Weights of a small class-conditioned image flow-matching model.
Model: 32-pixel images, arch dit, norm layernorm, activation quick_gelu, moe expert_choice, num experts 4, patch size [2, 2], layers 10, width 160.
Training: soap at rate 0.0034, 8800 steps.
Rows from block 6 of a small class-conditioned image flow-matching model, named by matrix and row number. Rows with one number belong to one neuron. Each number is 50 + 10 x the weight over its row's rms, rounded and kept within 0 to 99. All counts start at 0.
After each neuron's rows are labels from the 100 images, of 14848 (inputs lightly noised), where the neuron reaches its highest value: "responds to" is what is common among them. Only what is clearly more common there than usual is listed. The data: photos of plants and fungi (iNaturalist).
# fc1: MLP up (model.blocks.6.mlp.fc1.weight, 640x160), inputs 120-159
# fc2: MLP down (model.blocks.6.mlp.fc2.weight, 160x640, transposed), outputs 120-159

fc1.248:63 55 39 40 53 50 34 47 50 44 48 56 44 46 34 46 41 47 57 30 49 72 57 39 64 59 58 52 62 52 70 36 47 49 56 61 40 44 55 58
fc2.248:60 45 53 43 42 57 49 46 68 49 54 53 61 65 30 52 62 28 54 54 45 41 28 37 50 40 45 54 49 65 54 43 38 48 41 59 50 52 53 66
responds to: class Liliopsida

fc1.266:53 47 55 51 48 44 36 49 46 44 50 53 40 51 44 68 35 61 53 39 38 55 66 56 51 37 56 50 51 47 54 63 34 30 47 57 48 27 61 52
fc2.266:45 43 40 51 52 39 48 45 27 50 56 51 41 53 49 61 31 64 51 55 37 45 39 60 52 40 49 50 57 49 52 30 45 41 44 40 53 63 52 46
responds to: order Boraginales; family: Boraginaceae; order: Lamiales

fc1.178:48 40 40 54 58 79 47 43 44 59 47 45 43 61 55 42 42 64 62 53 32 57 50 57 61 51 41 50 48 54 47 37 54 46 59 38 49 62 54 47
fc2.178:39 48 64 52 47 63 41 48 58 52 60 55 39 52 40 72 48 54 48 57 56 49 59 58 54 58 52 39 56 52 48 36 63 35 52 36 35 52 68 49
responds to: class Polypodiopsida

fc1.299:48 39 49 43 50 56 56 39 60 63 45 48 59 67 51 64 44 34 54 56 54 57 64 45 72 59 52 41 43 50 38 51 59 37 57 53 55 47 51 59
fc2.299:70 45 59 44 57 62 49 52 56 54 38 48 51 57 50 38 50 62 56 53 57 37 31 43 50 50 47 66 23 50 65 50 46 53 46 40 68 52 54 55
responds to: order Asterales; family: Asteraceae

fc1.458:51 49 50 41 52 64 44 67 47 60 56 43 32 37 44 44 50 35 17 58 47 60 54 53 39 51 44 48 57 52 54 64 60 49 59 60 56 57 63 67
fc2.458:55 52 51 52 61 61 43 48 53 39 47 55 54 46 62 58 50 53 19 43 36 50 37 55 42 45 58 30 57 39 53 49 83 47 39 52 44 42 57 48
responds to: class: Liliopsida; order Asparagales; family: Asparagaceae

fc1.188:42 61 39 51 48 47 59 34 56 52 48 59 59 48 59 56 55 45 39 41 45 47 59 69 44 44 45 51 54 50 57 47 61 58 50 39 49 59 70 39
fc2.188:61 63 42 27 37 52 61 65 71 55 40 49 47 49 49 35 26 42 36 58 56 44 35 38 46 54 39 55 55 65 53 68 57 56 67 53 38 46 53 51
responds to: order Asterales; family: Asteraceae

fc1.547:45 47 57 56 46 48 43 57 44 43 35 48 26 39 43 37 59 60 52 81 62 48 44 60 49 47 58 44 53 52 47 45 39 41 51 52 39 50 48 46
fc2.547:56 52 66 42 52 46 56 42 44 52 46 54 39 53 51 55 65 49 54 41 55 59 73 65 55 18 34 42 56 52 39 51 47 50 38 39 69 41 51 63
responds to: text has "common"

fc1.257:59 51 62 68 58 45 78 65 57 55 57 64 37 41 46 48 38 51 60 34 51 52 45 53 32 58 42 46 39 33 55 53 47 68 27 36 46 57 40 45
fc2.257:37 63 45 38 40 57 49 40 47 49 35 55 60 52 34 67 83 45 59 65 46 76 51 37 27 60 68 45 42 66 56 51 39 65 57 43 46 58 49 55
responds to: class Liliopsida

fc1.565:40 56 48 52 53 58 52 51 56 73 54 64 45 46 53 47 57 44 38 56 32 72 45 46 51 55 44 48 66 49 54 51 54 46 55 54 49 54 40 71
fc2.565:40 62 40 53 49 52 43 38 37 44 40 38 37 38 49 39 45 54 66 62 36 31 27 62 54 58 68 51 38 69 39 48 48 49 58 39 40 50 71 56
responds to: class Liliopsida

fc1.478:51 56 60 56 68 40 39 30 60 47 72 61 54 53 68 67 55 44 38 56 52 54 34 45 57 47 56 63 59 40 61 42 50 75 37 43 64 62 47 43
fc2.478:53 47 60 43 48 50 52 46 55 36 60 44 43 63 50 50 53 70 42 71 53 46 38 31 61 53 58 59 36 46 55 54 51 49 47 52 65 46 57 51
responds to: order Asterales; family: Asteraceae

fc1.543:59 48 41 50 60 63 43 62 55 26 58 58 64 34 55 50 39 33 44 50 46 63 58 45 51 44 42 46 53 59 33 28 41 51 55 32 56 73 43 59
fc2.543:58 50 55 59 58 47 60 56 59 50 61 54 58 50 29 58 45 48 67 47 52 36 47 44 48 53 45 40 51 55 39 48 57 75 48 45 42 50 69 42
responds to: class: Liliopsida; order Asparagales; family: Asparagaceae

fc1.591:48 38 53 51 49 43 53 46 53 58 61 47 45 56 63 61 43 41 49 69 56 66 29 47 45 45 45 49 72 53 29 37 44 59 38 53 41 56 60 47
fc2.591:39 20 43 49 55 39 48 44 45 61 52 49 47 56 56 52 52 67 53 48 65 45 58 65 61 49 64 52 54 50 47 51 47 59 43 48 76 55 49 62
responds to: order Asterales; family: Asteraceae

fc1.17:58 72 41 46 66 44 62 43 46 41 54 46 57 43 45 56 49 41 69 47 45 51 38 39 49 52 39 51 41 71 37 35 43 40 43 56 62 67 53 49
fc2.17:47 55 49 43 45 49 46 55 14 55 60 52 43 66 54 46 51 49 55 54 44 53 42 58 33 44 42 58 30 36 40 53 55 54 64 64 48 45 62 58
responds to: order Fagales

fc1.264:65 54 49 56 54 48 61 36 55 54 40 54 44 65 42 63 53 62 43 53 46 49 51 72 53 60 48 54 48 50 66 31 42 63 51 67 50 48 47 59
fc2.264:50 51 43 34 57 46 43 52 48 63 68 28 47 44 54 38 45 50 42 45 61 36 45 55 44 52 39 54 34 61 56 58 31 56 66 62 65 36 51 49
responds to: class Liliopsida

fc1.420:50 42 51 59 44 38 43 44 66 49 35 49 57 52 51 64 49 59 51 39 49 38 50 54 44 52 36 38 61 47 55 44 48 55 49 65 65 68 56 55
fc2.420:53 50 59 34 34 34 53 60 54 56 40 53 48 50 55 34 52 57 49 38 45 46 49 57 49 35 70 72 42 68 49 66 60 40 42 54 53 48 54 40
responds to: order Asterales; family: Asteraceae