Rows from block 5 of a small class-conditioned image flow-matching model, named by matrix and row number. Rows with one number within an expert belong to one neuron, the router's apart. Each number is 128 + 24 x the weight over its row's rms, rounded and kept within 0 to 255. All counts start at 0. Numbers have three digits each. After the name is the row's rms in percent of the matrix's.
Before each expert's rows are labels from the 100 images, of 14848 (inputs lightly noised), where the router gives the expert most weight on average: "colour at peak" is the nearest of a few named colours to the mean colour under the peak. Only what is clearly more common there than usual is listed. The data: photos of plants and fungi (iNaturalist). In brackets: how many of the 100.
# router: router (model.blocks.5.mlp.router.weight, 4x160, trained with AdamW), inputs 80-159
# up: expert up (model.blocks.5.mlp.up, 4x32x160), inputs 80-159
# down: expert down (model.blocks.5.mlp.down, 4x160x32, transposed), outputs 80-159

# expert 3
colour at peak: cyan (54)
router.3 107:155139136140135113144154087102141146140101134124126142118114122187155146119078135136060137118147136139123116111121132138147111158127084100122158099135096162108095165125141104123166148094107110179120128109102143125141139110114119138171152136
up.26 083:124110158134109148118098161098158138126088122135143119120129076146153153133117176076112131137181106128103130157144094106096121094131101152104136178082121165144107117166151119115110132124094113137119113130147159136111161155135117118097130139
down.26 076:132128151134134121135113104132122120126136115116137139130134131129152090149138161189112113159105122115091151134123146121137108138111147139080143128080125134136151095114147117098106145089148130065130170137116156164092131091143124114112136188
up.27 094:144069130157107115130128143139108117138144125121151113113149125118105135147114205067122166073125129098134141152090100123121195136112110128118154159114135132138123169139110110118139139119069130178110161121089151130082131115087134141153146135
down.27 096:148181133108136117157107147145105119181145165096091094149117093132113145119136110122148137088175121132137146122141085109131082135134178183109100084100120117098140102120116144112153170143140126156116091135092141130067118107131153174134155114
up.28 111:117115096097078107160120103097135102127128147097137106078138112157132122131088136152092165141117106113150115131088107116157173152117117091124181114161146124108107194157118138138164147106135165159153123129117148087130097092119097131155133161
down.28 095:132189119112102100113105118128104124099128115147110155149110110071170094140089129122174150113158145124095136140147086094136118155134142122117111109120113155096165125138082112118117158125125126142156146130175106161110105105107121110164136126
up.29 102:124120109114072133137137131116108125139159112136175113132164157138092114139129115084080159166116100120159134117122164144131164109119120162139121174158179117166146107145124134096122164127136142118110141113140099115084117103076125179136116157
down.29 103:127071090142118136078126077155144145108120128130143163146151166148116163122126121108110160133098113154136141158151134124138108159181152104144116153149141126092105165113129155122106141112124107098127156192122128116118086126079108144118145148
up.30 131:090064150114091150138092164087139146127141166096102128104149151132109124169111133093125112147126130166103163112116092121113164124106144114103116136141159098143130107121132160125053125145142188095169120126141131081114146152090139141147128177
down.30 106:118088103147100145123098086122124110122150139121099140134141149157152124186118122146138156148134145098109161142093147112109141149117179142130112136157088117113114140134102161138102158137144061164138136155143124048104142100103152136140130165
up.31 121:108147117134129102105143161127153116113122159133165104123134113111129104164122136137128162141112108108135146073112128115140117139113136097126092105151146114149116158149125174129108111163167120101140089168120120106088103117102126174141148117
down.31 147:111149148122164105144108130134084140122139072099098116105124100096174161140088147133143111091175156120074146183125136110124135164150144127115151106115104134127113085137095114162106129093116144096146110105121162112097100125150139134179101144

# expert 2
colour at peak: pink (36)
router.2 108:124105103133172124122131152118135155156113150129121115145154138104159096109127144100174131118167126134118183133139124112135148104096128123101129192136131108158125110149113129139137110141126133090131136150131112163138125082079147140115145141
up.26 076:116131147127138160124123141113171134141181120127114114140157139130150124107135119140155134107133104112148163142128126110148152149104116125120096163159102103127105170154132110103136143176171126137131142126099111134101103049096100155056107115
down.26 065:129140129155123088125125126118141130123116167090095098106138110145153112093102123121149166128159086125104138130143109124099152119117123151126078140161129142132134117125147101110113134136160123144132110171083149135139135166138174102082116140
up.27 092:119120083151120127131145143125149143148173144093130136106117109137146130141106139098156174080151102076163128112109153132107111135103119119156139120137131101131112154154099144097148120118107136140131126134118090162097119130068130137126169082
down.27 078:139125096122135104142092131149116132115162114157173139137139103126147128156114113133132118105158167127116117119117146118099126094145128098131189093088105143140158048166104124176122170099060116116145116166134111153116125108123152143149147108
up.28 101:161102102128103137153087131102157130129125146122185126118178128099113126150125176147102167160120088152101164092124101106177151094166161109099126136082124133130124089148135160128131123113151163052119107107165137130122129125123101151135133174
down.28 095:094128067119090167108126122106094140118140123114109114096157131135146124124145128152105162129108172111134112120149152133078159120178121133127128126128146096126117112115146116150111155105130129113158100170079124134106109114119121113150144162
up.29 137:145150127162113130137133126140104109144092142121173117139148120135111125172156123101157125131143093103080142100146130109135157126136144091117129118120157079086116130169103104135165098133134102116140102135178113139093104104087109161084143131
down.29 163:072124103119101138161190122168133127179114118113077086095131117141100129118171087099107122092119156129177098114121113113158126099082089116147159107111157084141146126140135157065080150133171115121093112110100157128158097140158128167103121134
up.30 091:136156095109152105128135141103057138119166103080118137135166134135105129156095162127136113145131142091150110166094133182151103105137150142155122116132162137128140092156104159137130172089137120165140094112147093097124141170105078104127080109
down.30 083:157119116153123127169153138073147120102160146130133131082181128150141092118142105139150129135158110112160141121141126129136088112095120166096127164097178108141132092111102138118158093137112102134132123137105102135148146083096096096148121154
up.31 121:119134106121142146168145108123112115152148146143119078129164198103114086121097133098096152096125120128139148120132155093141114147070145141118128117088148117123110143157105141148158092130122148083090133145129090118106121122111092114085171142
down.31 130:178133111122159090127116137146142151143141106123136094137105096157093144153140153135093142110139156110114141108128111172099140141182127144156151115154132108129097127137138154115098126125113104149088140105149162111100134137085165142101166118

# expert 0
colour at peak: black (76)
router.0 094:115172178115127150146095134115105066099141100105107129087118160152095153153158108134130089093065120072118129149120135128106145125149168162127140136110151100134140165128110189116132124116137109163144116153094104115138102116163134111109131076
up.26 114:143167132152082073141166138115103082105116127151125107128123122152154160097161147152112116110112128147120135135093136164144115185160162139133129078062170130143117182098142148111116122120087152115104133128112152113111137142116138127111145120
down.26 092:110129107110151172077126102125121116108145142112123094141117117141158111101075133102139164107098091138143122056148160167124162127161098081097082117130171129164145089067140113130135105130139139151125097156126100137133168151160118073132095112
up.27 079:145157108112171097149164150118117123118087186147107101138132132129100115136132122107128106183160135131147147124155150069109153105142064114136177120120142134112122190142143175119139118051088123161098109080118113149113107102131142151096121135
down.27 079:105117105161138116122152062116180123108139118099121102124160083131094151115130064100136115134091095150101122178145143127098150166108100146113122151139125137144049157117119151152138131106114138152164085126132145121144113151095107124096109128
up.28 092:064148122128157102121176126121096108140143159136115136182135187107081132136121141114145149165097119162113132103099100084091091173125105136132151105093137109127128151107146148118124120101148110121137138121095124114101138158149126132155121110
down.28 077:107095138138153159116131164123108085085126160145135186090126152140134112147088144154149116121129065108106123178124109149136105140132091088081117120129132129127141116089101128150117084112142105148122132124125163113066148126181166130154108114
up.29 105:105110106076162104130135083124093107095144094127144101076123129173121099160117094143135159100117111154128099132099137141124116103093123109146113125188155129128112154112116136122156155108145126166124130110130106134139107085126137116151131126
down.29 094:106108170155159124129128141167121124157110146120149104098094160145124114132111150120102154139107110136154115103165127180133150119139126099098124151135142136108116128133090139109147120150120156148135102139092059126141139168180137082126128102
up.30 114:061107100133092134128161124140064141127159095144153111158102162116130115154092114104117155115111132166122156128080118124124125101139064157135147097121144129201134100103133152100149132096118116121121138113115119144108141169139129132132136140
down.30 110:128103148152070119115073129150085131154116127116156119163038167134098089165154136159133129121150176147121119106118122095106135151122108116149148114081108128150190101184118136134142159119130141122132130097133136138102086097147162120149138154
up.31 104:151132134163096108142139132140131074075098153142144135131126132111137139115127136143095121115110138155084149097114120111106127129126105057134128109137109126103125143102117151131139109169106126105151125177103171124173110150155137124126184097
down.31 114:126131137128077131133116125137147148112143166141148170076150058121103146112125100158136136113170127130113133078099112101151074142131130192129131101121135137124111107162108113118133150100068125114127115140128181126143111092105128151106179144