python train.py --train_examples=22605 --arch="dit" --num_classes=11 --norm="layernorm" --shared_expert=false --layers=10 --max_precond_dim=1536 --gradient_centralization=true --steps=8800 --batch_size=384 --warmup_steps=1760 --weight_decay=0.05
Rows from block 5 of a small class-conditioned image flow-matching model, named by matrix and row number. Rows with one number within an expert belong to one neuron, the router's apart. Each number is 500 + 40 x the weight over its row's rms, rounded and kept within 0 to 999. All counts start at 0. Numbers have three digits each.
Before each expert's rows are labels from the 100 images, of 14848 (inputs lightly noised), where the router gives the expert most weight on average: "patch colour" is the nearest of a few named colours to the mean colour under the peak. Only what is clearly more common there than usual is listed. The data: photos of plants and fungi (iNaturalist).
# router: router (model.blocks.5.mlp.router.weight, 4x160, trained with AdamW), inputs 0-79
# up: expert up (model.blocks.5.mlp.up, 4x32x160), inputs 0-79
# down: expert down (model.blocks.5.mlp.down, 4x160x32, transposed), outputs 0-79

# expert 2
patch colour: pink
router.2:491495561527511542518497484484399473483456442476494547510491464502491504423505528486534586492517515506424473498506539444517562462514386547550467468459482586502405588436530501569483464596477490559480489476494521455463457507431468546536533536
up.0:520544475524506502518519578488526460510498456450525446466467597466527517492467447570453484530563470472501412453500466528570494469406487533530441520491528502440551580471470491461427477506450483483537443525551524533512527464516465499457556524
down.0:517579536531477585575543557499501592503547508536435485450499554556472485565513509504498524533500490486506483471470527533520487538438492460532493500432531506519513556506464535527500559499542537489502517460512522499471561483522509490429500459
up.1:469476491481466460490549445507522503523470573447492546507457483539513476505494502484511502519505521544499509467487535445485512486490497478497509419462510555489471521478484528481456515512448536474504561535525476456541465461493463470520591508
down.1:473482559526519516554503434483618518513578487449514455448500469487541535446567515490425547514486439519516503569490535495523487564482518413473468522433510479503491466463511437576540469488549486458486490529498535500586532483481537470520475504
up.2:468553447456500507520502491498555479436497470507471550438462485563480526468444489544446525549518446573491517513485407526530488516533551494470499475506543447494491460544462454563525508521461492506481552441502515501550502439536508520490495539
down.2:556474480510466507468535459484477544489545517551480503542440548486509494511494570506537460548456457425525505452389545483451467524471488463581425533502481538500448557500536508507578572460532556471486543435455522523458574466456527554458503546
up.3:398497512501537503507570537521468553479516535431430504411462568554502550533486465494503453495518433480526592480513537532441450493573510416489495536516533472482470586502512512436556444509513507479501540526444591507555444439465504530517516523
down.3:445507559503465513484511472505507508510512474556505513549431486540513498472536628450516465549488489490517494507508537449490524518452484408461497541463440500493531397525498438500533517498445438442563521494435594493541548526465558458460485550
up.4:527523462499525527531554470518434556491500469501518493443494455500489556436455559486514490513483528612464469441498540458532525507512460551538526500517518537492500428506455470470520584540475516542439444460542428481505451535593405489546486535
down.4:473519463520606435477525573481564485474518591448513546424487485500500504482515433440458591562534459537513442519557539470452457491526535482476474567447535504428434554455501424521484483476459516495435475489550471437551492474544449476497514541

# expert 0
patch colour: black
router.0:539513435536527555526498453580500507435521511514466403468405506539434476489508474474495481523528535539489520486438480489502482570492552507445530468540490443435494497600517535483496476531472524513496525470488512481488537477524524472528520511
up.0:458494444492533530452530437452526502439463435464513479521479555551484527544496455514502439472523480538542520512467503499482477477575522438423452535505501442511476519525521444460554508510431515492538508482544426515537475440525547517561542496
down.0:518535521462471511507513452500537542527540472525558514469531457514457517416492459572513462469468462502539536541399489455469463502545521377483490527508440424524489485522592532530505485458447492435472555530490558493547467486526486529552456498
up.1:491457441496562483510472552525516492475534531530465450538545446510526488560539517491530384436581510523530529554522525513514503499516508488513523513533515416485496466530459463515513510474518548484490540444493495506513473534525393464519562521
down.1:501490466557539433482527501495507407510483487491544516493487533552556482477540483467472540507517497546487469501484484469464507428475405472514476454445510545540444459527446462401551516553531493543546485471552473498512490546415533490525558529
up.2:427523486539467501524510573482508544501503488545501516481506515484536490533475528570479498488570499525477473572467479508498498450546485507532542511529498447469473498620529550505552469496490529408518452493535462404466514459494497568518514527
down.2:511525486509472500526523502515514428489458486454521638521518480507512494432449533443509558512531513473495510450427483559494495459497455495543485513462507467524515485410464505471477538542536468451482497505421501513469455493506448498564466498
up.3:532482484475478470509421404427525489512496518454485372528488459497611504454475544544522515532551604477532474488554479468475510535492529493496572486529515438567429555557485502450522491481464504508520512583493522465478557480501455479493543499
down.3:514476526587528486513532451495499567520564476541481379472432561489466464533549506486475468488528564547505533438397545547430526526470462539536502513470491430538507522444547529484506508509485478482479567578459517560527539499537514457490542474
up.4:529532408472536569480488503496523541458544486548535553403469491485459484524475503470495531471517481454526505455519517498538472552600575473543510475599535505431526464535498534424462501450503540454502477475555543489512507420533470484504463527
down.4:466574548483465558534507479487478545528474476520542516487541509513521504469512526445491538500488478525478444483490531562490473535517587456515528470524484511470503472466542487544504508491476466429564445490440503457515541479512507498462433509

# expert 3
patch colour: cyan
router.3:453464437486437495472511564511519550421541508569501529511548535463473548560476481567498414469482463497541521489553449479482418537589568499572470594514502509467569494507500441456524528514540466489569470442473511561499487505488458496506522502
up.0:434458560560528545504539468481487539494418495443507527512520525542425533500464542508486554527549532484445536491438532478425578515525485480497480464456515467489524540523574529519432456549505454525497515477500457503545536524438505530477545530
down.0:531478432432511526456513428471482534450499488501530517544470545580531503463470455495470460501563501422489509541499495503463483365491488573483484511516495494495524524481487528466494521496494517515471534528537444489470486525462476534518570475
up.1:569550478504523509505474489546493464437460554474530490481416506525486466493450464574492474432579582543483528565540504511533495565433517543438531454537540500476463541564413459529557470537472497515486568532465503404480433441511481521540544549
down.1:543470486561487524518518554538450569498542513458504512464490543528539507489476528506591476500504461503492513552455499542492558454510583493533446470518519572562453550525536564582510452434511516521555600488501511507428513537465498560486524557
up.2:439502483547496552515469501557487544501477546481462398443506463549496574550517425469480517521506542476504464498533514530478524533539503494483554468511516490466506533428434512447525499513546500508472491463578499498535444499499572503511488514
down.2:540470469505521537506477375480500507496475507523453455523571539530505472523533480510537451517506473489490537477469383500518498519517431525477543498512521527566532513538482462460442480417456500542448478529393439505572462532537558526546472488
up.3:497532507432469510514518524466450539451501440475479512463474493494452499510427461449460454484539418558497521465510529491527431487536551493462473547503498580513488573440482473509491491500460508556491447507417587501513499500484458497524507512
down.3:532441517452493548535512555486521491532461454524554538472501556476471500469518483518477567508486440552506507439461505550493396486463602475408558536469483510521455535485532450566527510455575504482489471504532479552476454516537504528580576444
up.4:460494487546547526476491462487481493442516430440525518464483506554467519462406484537454509506566483531482463526550455489459508516511474481488467485469574473477521479508468488443510469510512498478469495447523489543589496458516477529475486548
down.4:499385485402493470481493426481544528531529436601537537488496509502560491498428438562524520423460494511529468487510520450464464500530477504555497538469498430502467532450493461473499454534455512485475471519457531503505483467481436458513506555