Weights of a small class-conditioned image flow-matching model: 3.48M parameters, batches of 384.
Rows from block 7 of a small class-conditioned image flow-matching model, named by matrix and row number. Rows with one number within an expert belong to one neuron, the router's apart. Each number is 128 + 32 x the weight over its row's rms, rounded and kept within 0 to 255. All counts start at 0.
Before each expert's rows are labels from the 100 images, of 14848 (inputs lightly noised), where the router gives the expert most weight on average: "colour at peak" is the nearest of a few named colours to the mean colour under the peak. Only what is clearly more common there than usual is listed. The data: photos of plants and fungi (iNaturalist).
# router: router (model.blocks.7.mlp.router.weight, 4x160, trained with AdamW), inputs 0-39
# up: expert up (model.blocks.7.mlp.up, 4x32x160), inputs 0-39
# down: expert down (model.blocks.7.mlp.down, 4x160x32, transposed), outputs 0-39

# expert 1
colour at peak: black
router.1 [168 182  61 179 148 178 146 111  44 177 116  86 126  83 129 129 136  78  60  68 103 156 116 118 143 136 160 111 107 117  87 135 154 140  61 109 135 131 146 133]
up.0 [ 76 139 108  95 124 107 120 147 153 122 100 137 111 160 126 181 114 153 126 189 151 149 171 121 152 142  57 170 130 118 103 132 112 142 115 137 115 137 159 115]
down.0 [222 111  90 104 143  93 144 142 128  98  77 132 154 137 144 133 150 139 140 123 125  96 143  71 180 108  97  68 148 136  83 138 143 155 115 115  84 154  70  86]
up.1 [ 79 137 122 135 119 162 159 107 131 150 150 155 122 137 135 147 167 145 122 152 122  86 130 140 132 115 125 123 166 186 144 183 183 165  55  88 154 123 122 159]
down.1 [114 133 120 144 163 149 146  75 110 100 136  97 164 100 126  93 149  90 101 123 177 144 135 105 117 101 129 156 111 177 110 113 102 132  76 196 111 113 112 123]
up.2 [ 78 116  89 140 122 130 135 123 118 163 159 135 110  83 149 165 142 183 141 147  55 136 134 125 145 106 128 139 108 100 145 156 158  86  34 128 166 148  96 173]
down.2 [ 80 131 130 102  31 118  91 141 119 114 169 113 149  98 112 146 142 172 116 135  71 129 129 110 111 121 128 135 142 192 133 141  97 123  94 142 118 151 157 176]
up.3 [159 164 104  42 136 172 133 127 158 152 140 138  79 157 118 205  95 120  87 104 133 150 129 104 128 117 112 145 124 157 114 191 158 115 130 188 147 174 141 172]
down.3 [119 129 134 212  79  79 165 155 137  97 152 107 130 120 182 188  74 166 140 144 133 120 142 122 187  82 167 161  84 111 130 121 165 129 140  99 165 103 121 152]
up.4 [160 150 148 132 102 155 105 146 148  74 168  88 147 121  95  83  97 108 179 114 165 132 129 149  97 190  49 153  78  89 123 146 138 139 180 124  93  75 120 137]
down.4 [126  78 139 119 119 138 138 131  64 103 150 186 101  83 126 116  62 123 129  77 131 146 138 127 118  97 141 142 102  76 123 147 142 119 109  83  78 108 147 119]

# expert 2
colour at peak: grey
router.2 [ 83 107 126 155  58 144 134 154 104  76 145 130 119 165 108 166 141 122 131 128 157 142 109 145 165 102 107 104 162 163 166  91 109 142 124 133 107 101 202 134]
up.0 [ 41 149 140  57 127 126 120 125 118 139  75 202 115  77 150 160 131 112 115 127 110 133 128 183 170  90 145 127 120 169 182 129 112 124 120 149 154 167 174 103]
down.0 [ 71 149 150 166 142 160 137  58  96 136 108  90 112  84 110 129 140  90 135 104 148 136 131 159  95 125 153 144 175  46 132 155 144 106 120  87 118 181 168 133]
up.1 [105 123 207 108 117  91 129 162 125 136 145 141 160 149 119 116 101 127 135 109 137 231 138 152 130 122 107 160  93 123 121 149 120 118 118 105 136 126 131 180]
down.1 [147 132  62 105 128 119 103 135 145 128 117 149  99 118 131 118 182 150 126 135  97  72 146 149 167 102  76 127 120  91 100 139 184 174 140 141 136 128  97  87]
up.2 [187 146 122 200 141 105 106 217 101 123 150 100 140  97 107 102 129 124 109 134  89 158 139 120 133  55 159 146 133  99 127 147 137 159  83 132 128 128 127 126]
down.2 [ 78 154 146 201 123  78 142 148 184 135 156 123 150 120 124 148 152 158 136  51 158 111 160 154  74 113 133 187 196 171  95 126 146 119 159 181 106 144 145 123]
up.3 [ 68 119 146  69 138  93 142  99 125 150 108 173 129 107 135 112 121 190 139  39 109 142 150 135 162  96  91 134  86 124 155 185 149 135 136  63 185 184 122 179]
down.3 [130  99 111 107 107 200 138  94  64  84  93 119  88 160 119 125 199 114  96 168 146 100 142  73 162 147 178 118 164 151 121 154 145 101 119 116 181 127 197 109]
up.4 [ 84  88  90  66 175 121 130 123 113 165 125 115 120 137 154  99  93 135 142 128  93 132  44 126 114  98 153 136 177 150 120 167 114 191  84  73 177 150 151 160]
down.4 [140 120 151 214  97 142 138 170  90 144 120 151 151 173 157 126  90 144 157  58  85 163  85 100 202 124  90 129 110 116  95 155 126 142 119 141 124 126  67 157]

# expert 3
colour at peak: pink
router.3 [145 130 133 108 121  91 161  95 169  68 106 144 201 183 154 147 132 188 155 178 159 164 144 178 148 156 122 166 138 136 164 101  76 119 150 149 100 152  96 156]
up.0 [139 146 113 115 128 130 100 126 167 124 150  51  86 184 131 151 102  82  98 148 133 120  34 105 193 123  71 165  99 103 123  71 172 187 122 167 115 129  43 170]
down.0 [ 87 213 107 156 118 161 101  39 165 106 143  63 109 221 112 124 144 157 124  90 125 109 142 177  95 140 142 135 141 160 128 102 139 105 136  81 118 109 196  84]
up.1 [ 83 176 141 137 139 133 165 123 137 122 193 117 135 114 154 113 102 143 148 116 167 147 122  56 170 107 140 138  85  71  90 168 170 116 115 165 106 124  67 125]
down.1 [ 92  51 112 167 100 106 146 126  85 123 145 146 133  86 139 163 136 118 160 142  96 123  76 120  78 104 130 119 108 115 156 112 138 113  96  78 139 145 182 126]
up.2 [136 143 115 124 138 219 115  67 117 136 132 119 152  43 152 141  87  84 115  60 103 153 142 139 120 116 180 126 153 188 179 118 189 172 134 123 118 109 164  66]
down.2 [158 109 123  89 119 163 151 118  95 124  83 169  90 110 114  92 134  82 111 143 158 124 147 124 235  92 152 122 115 140 113 113  81 140 112 106 150 172 160 131]
up.3 [168 157 104 137  78 137 149  93 151 121 165  82 159 125 127 107  92  79 121 124  99 108 118  94  97 115 136 163  88  80 143 126 150  81 127 226 125 161 158  91]
down.3 [192  83 134  66 127 189 117 119  88 124  86 171 157 118 106 168 147  86 109 132 122 105 129 132 140  88 140 105  90 185 148  53 131 112 119 131  83 156  92 160]
up.4 [125  68 124 133 120 101 112  98 143 154 130 103  77 158 204 156 134 109 124  96 127 163 164  90 232 104 134 109  72 100  91 115 144 125 139 163 227 133 214  75]
down.4 [118 155 148 142 101 154 138 110 140 108 132 121  52  46 142  84 116 173 126  95 129 153  80 170 104 138 108  91 124  90 165 143  86 112  89 173 112 101  87 118]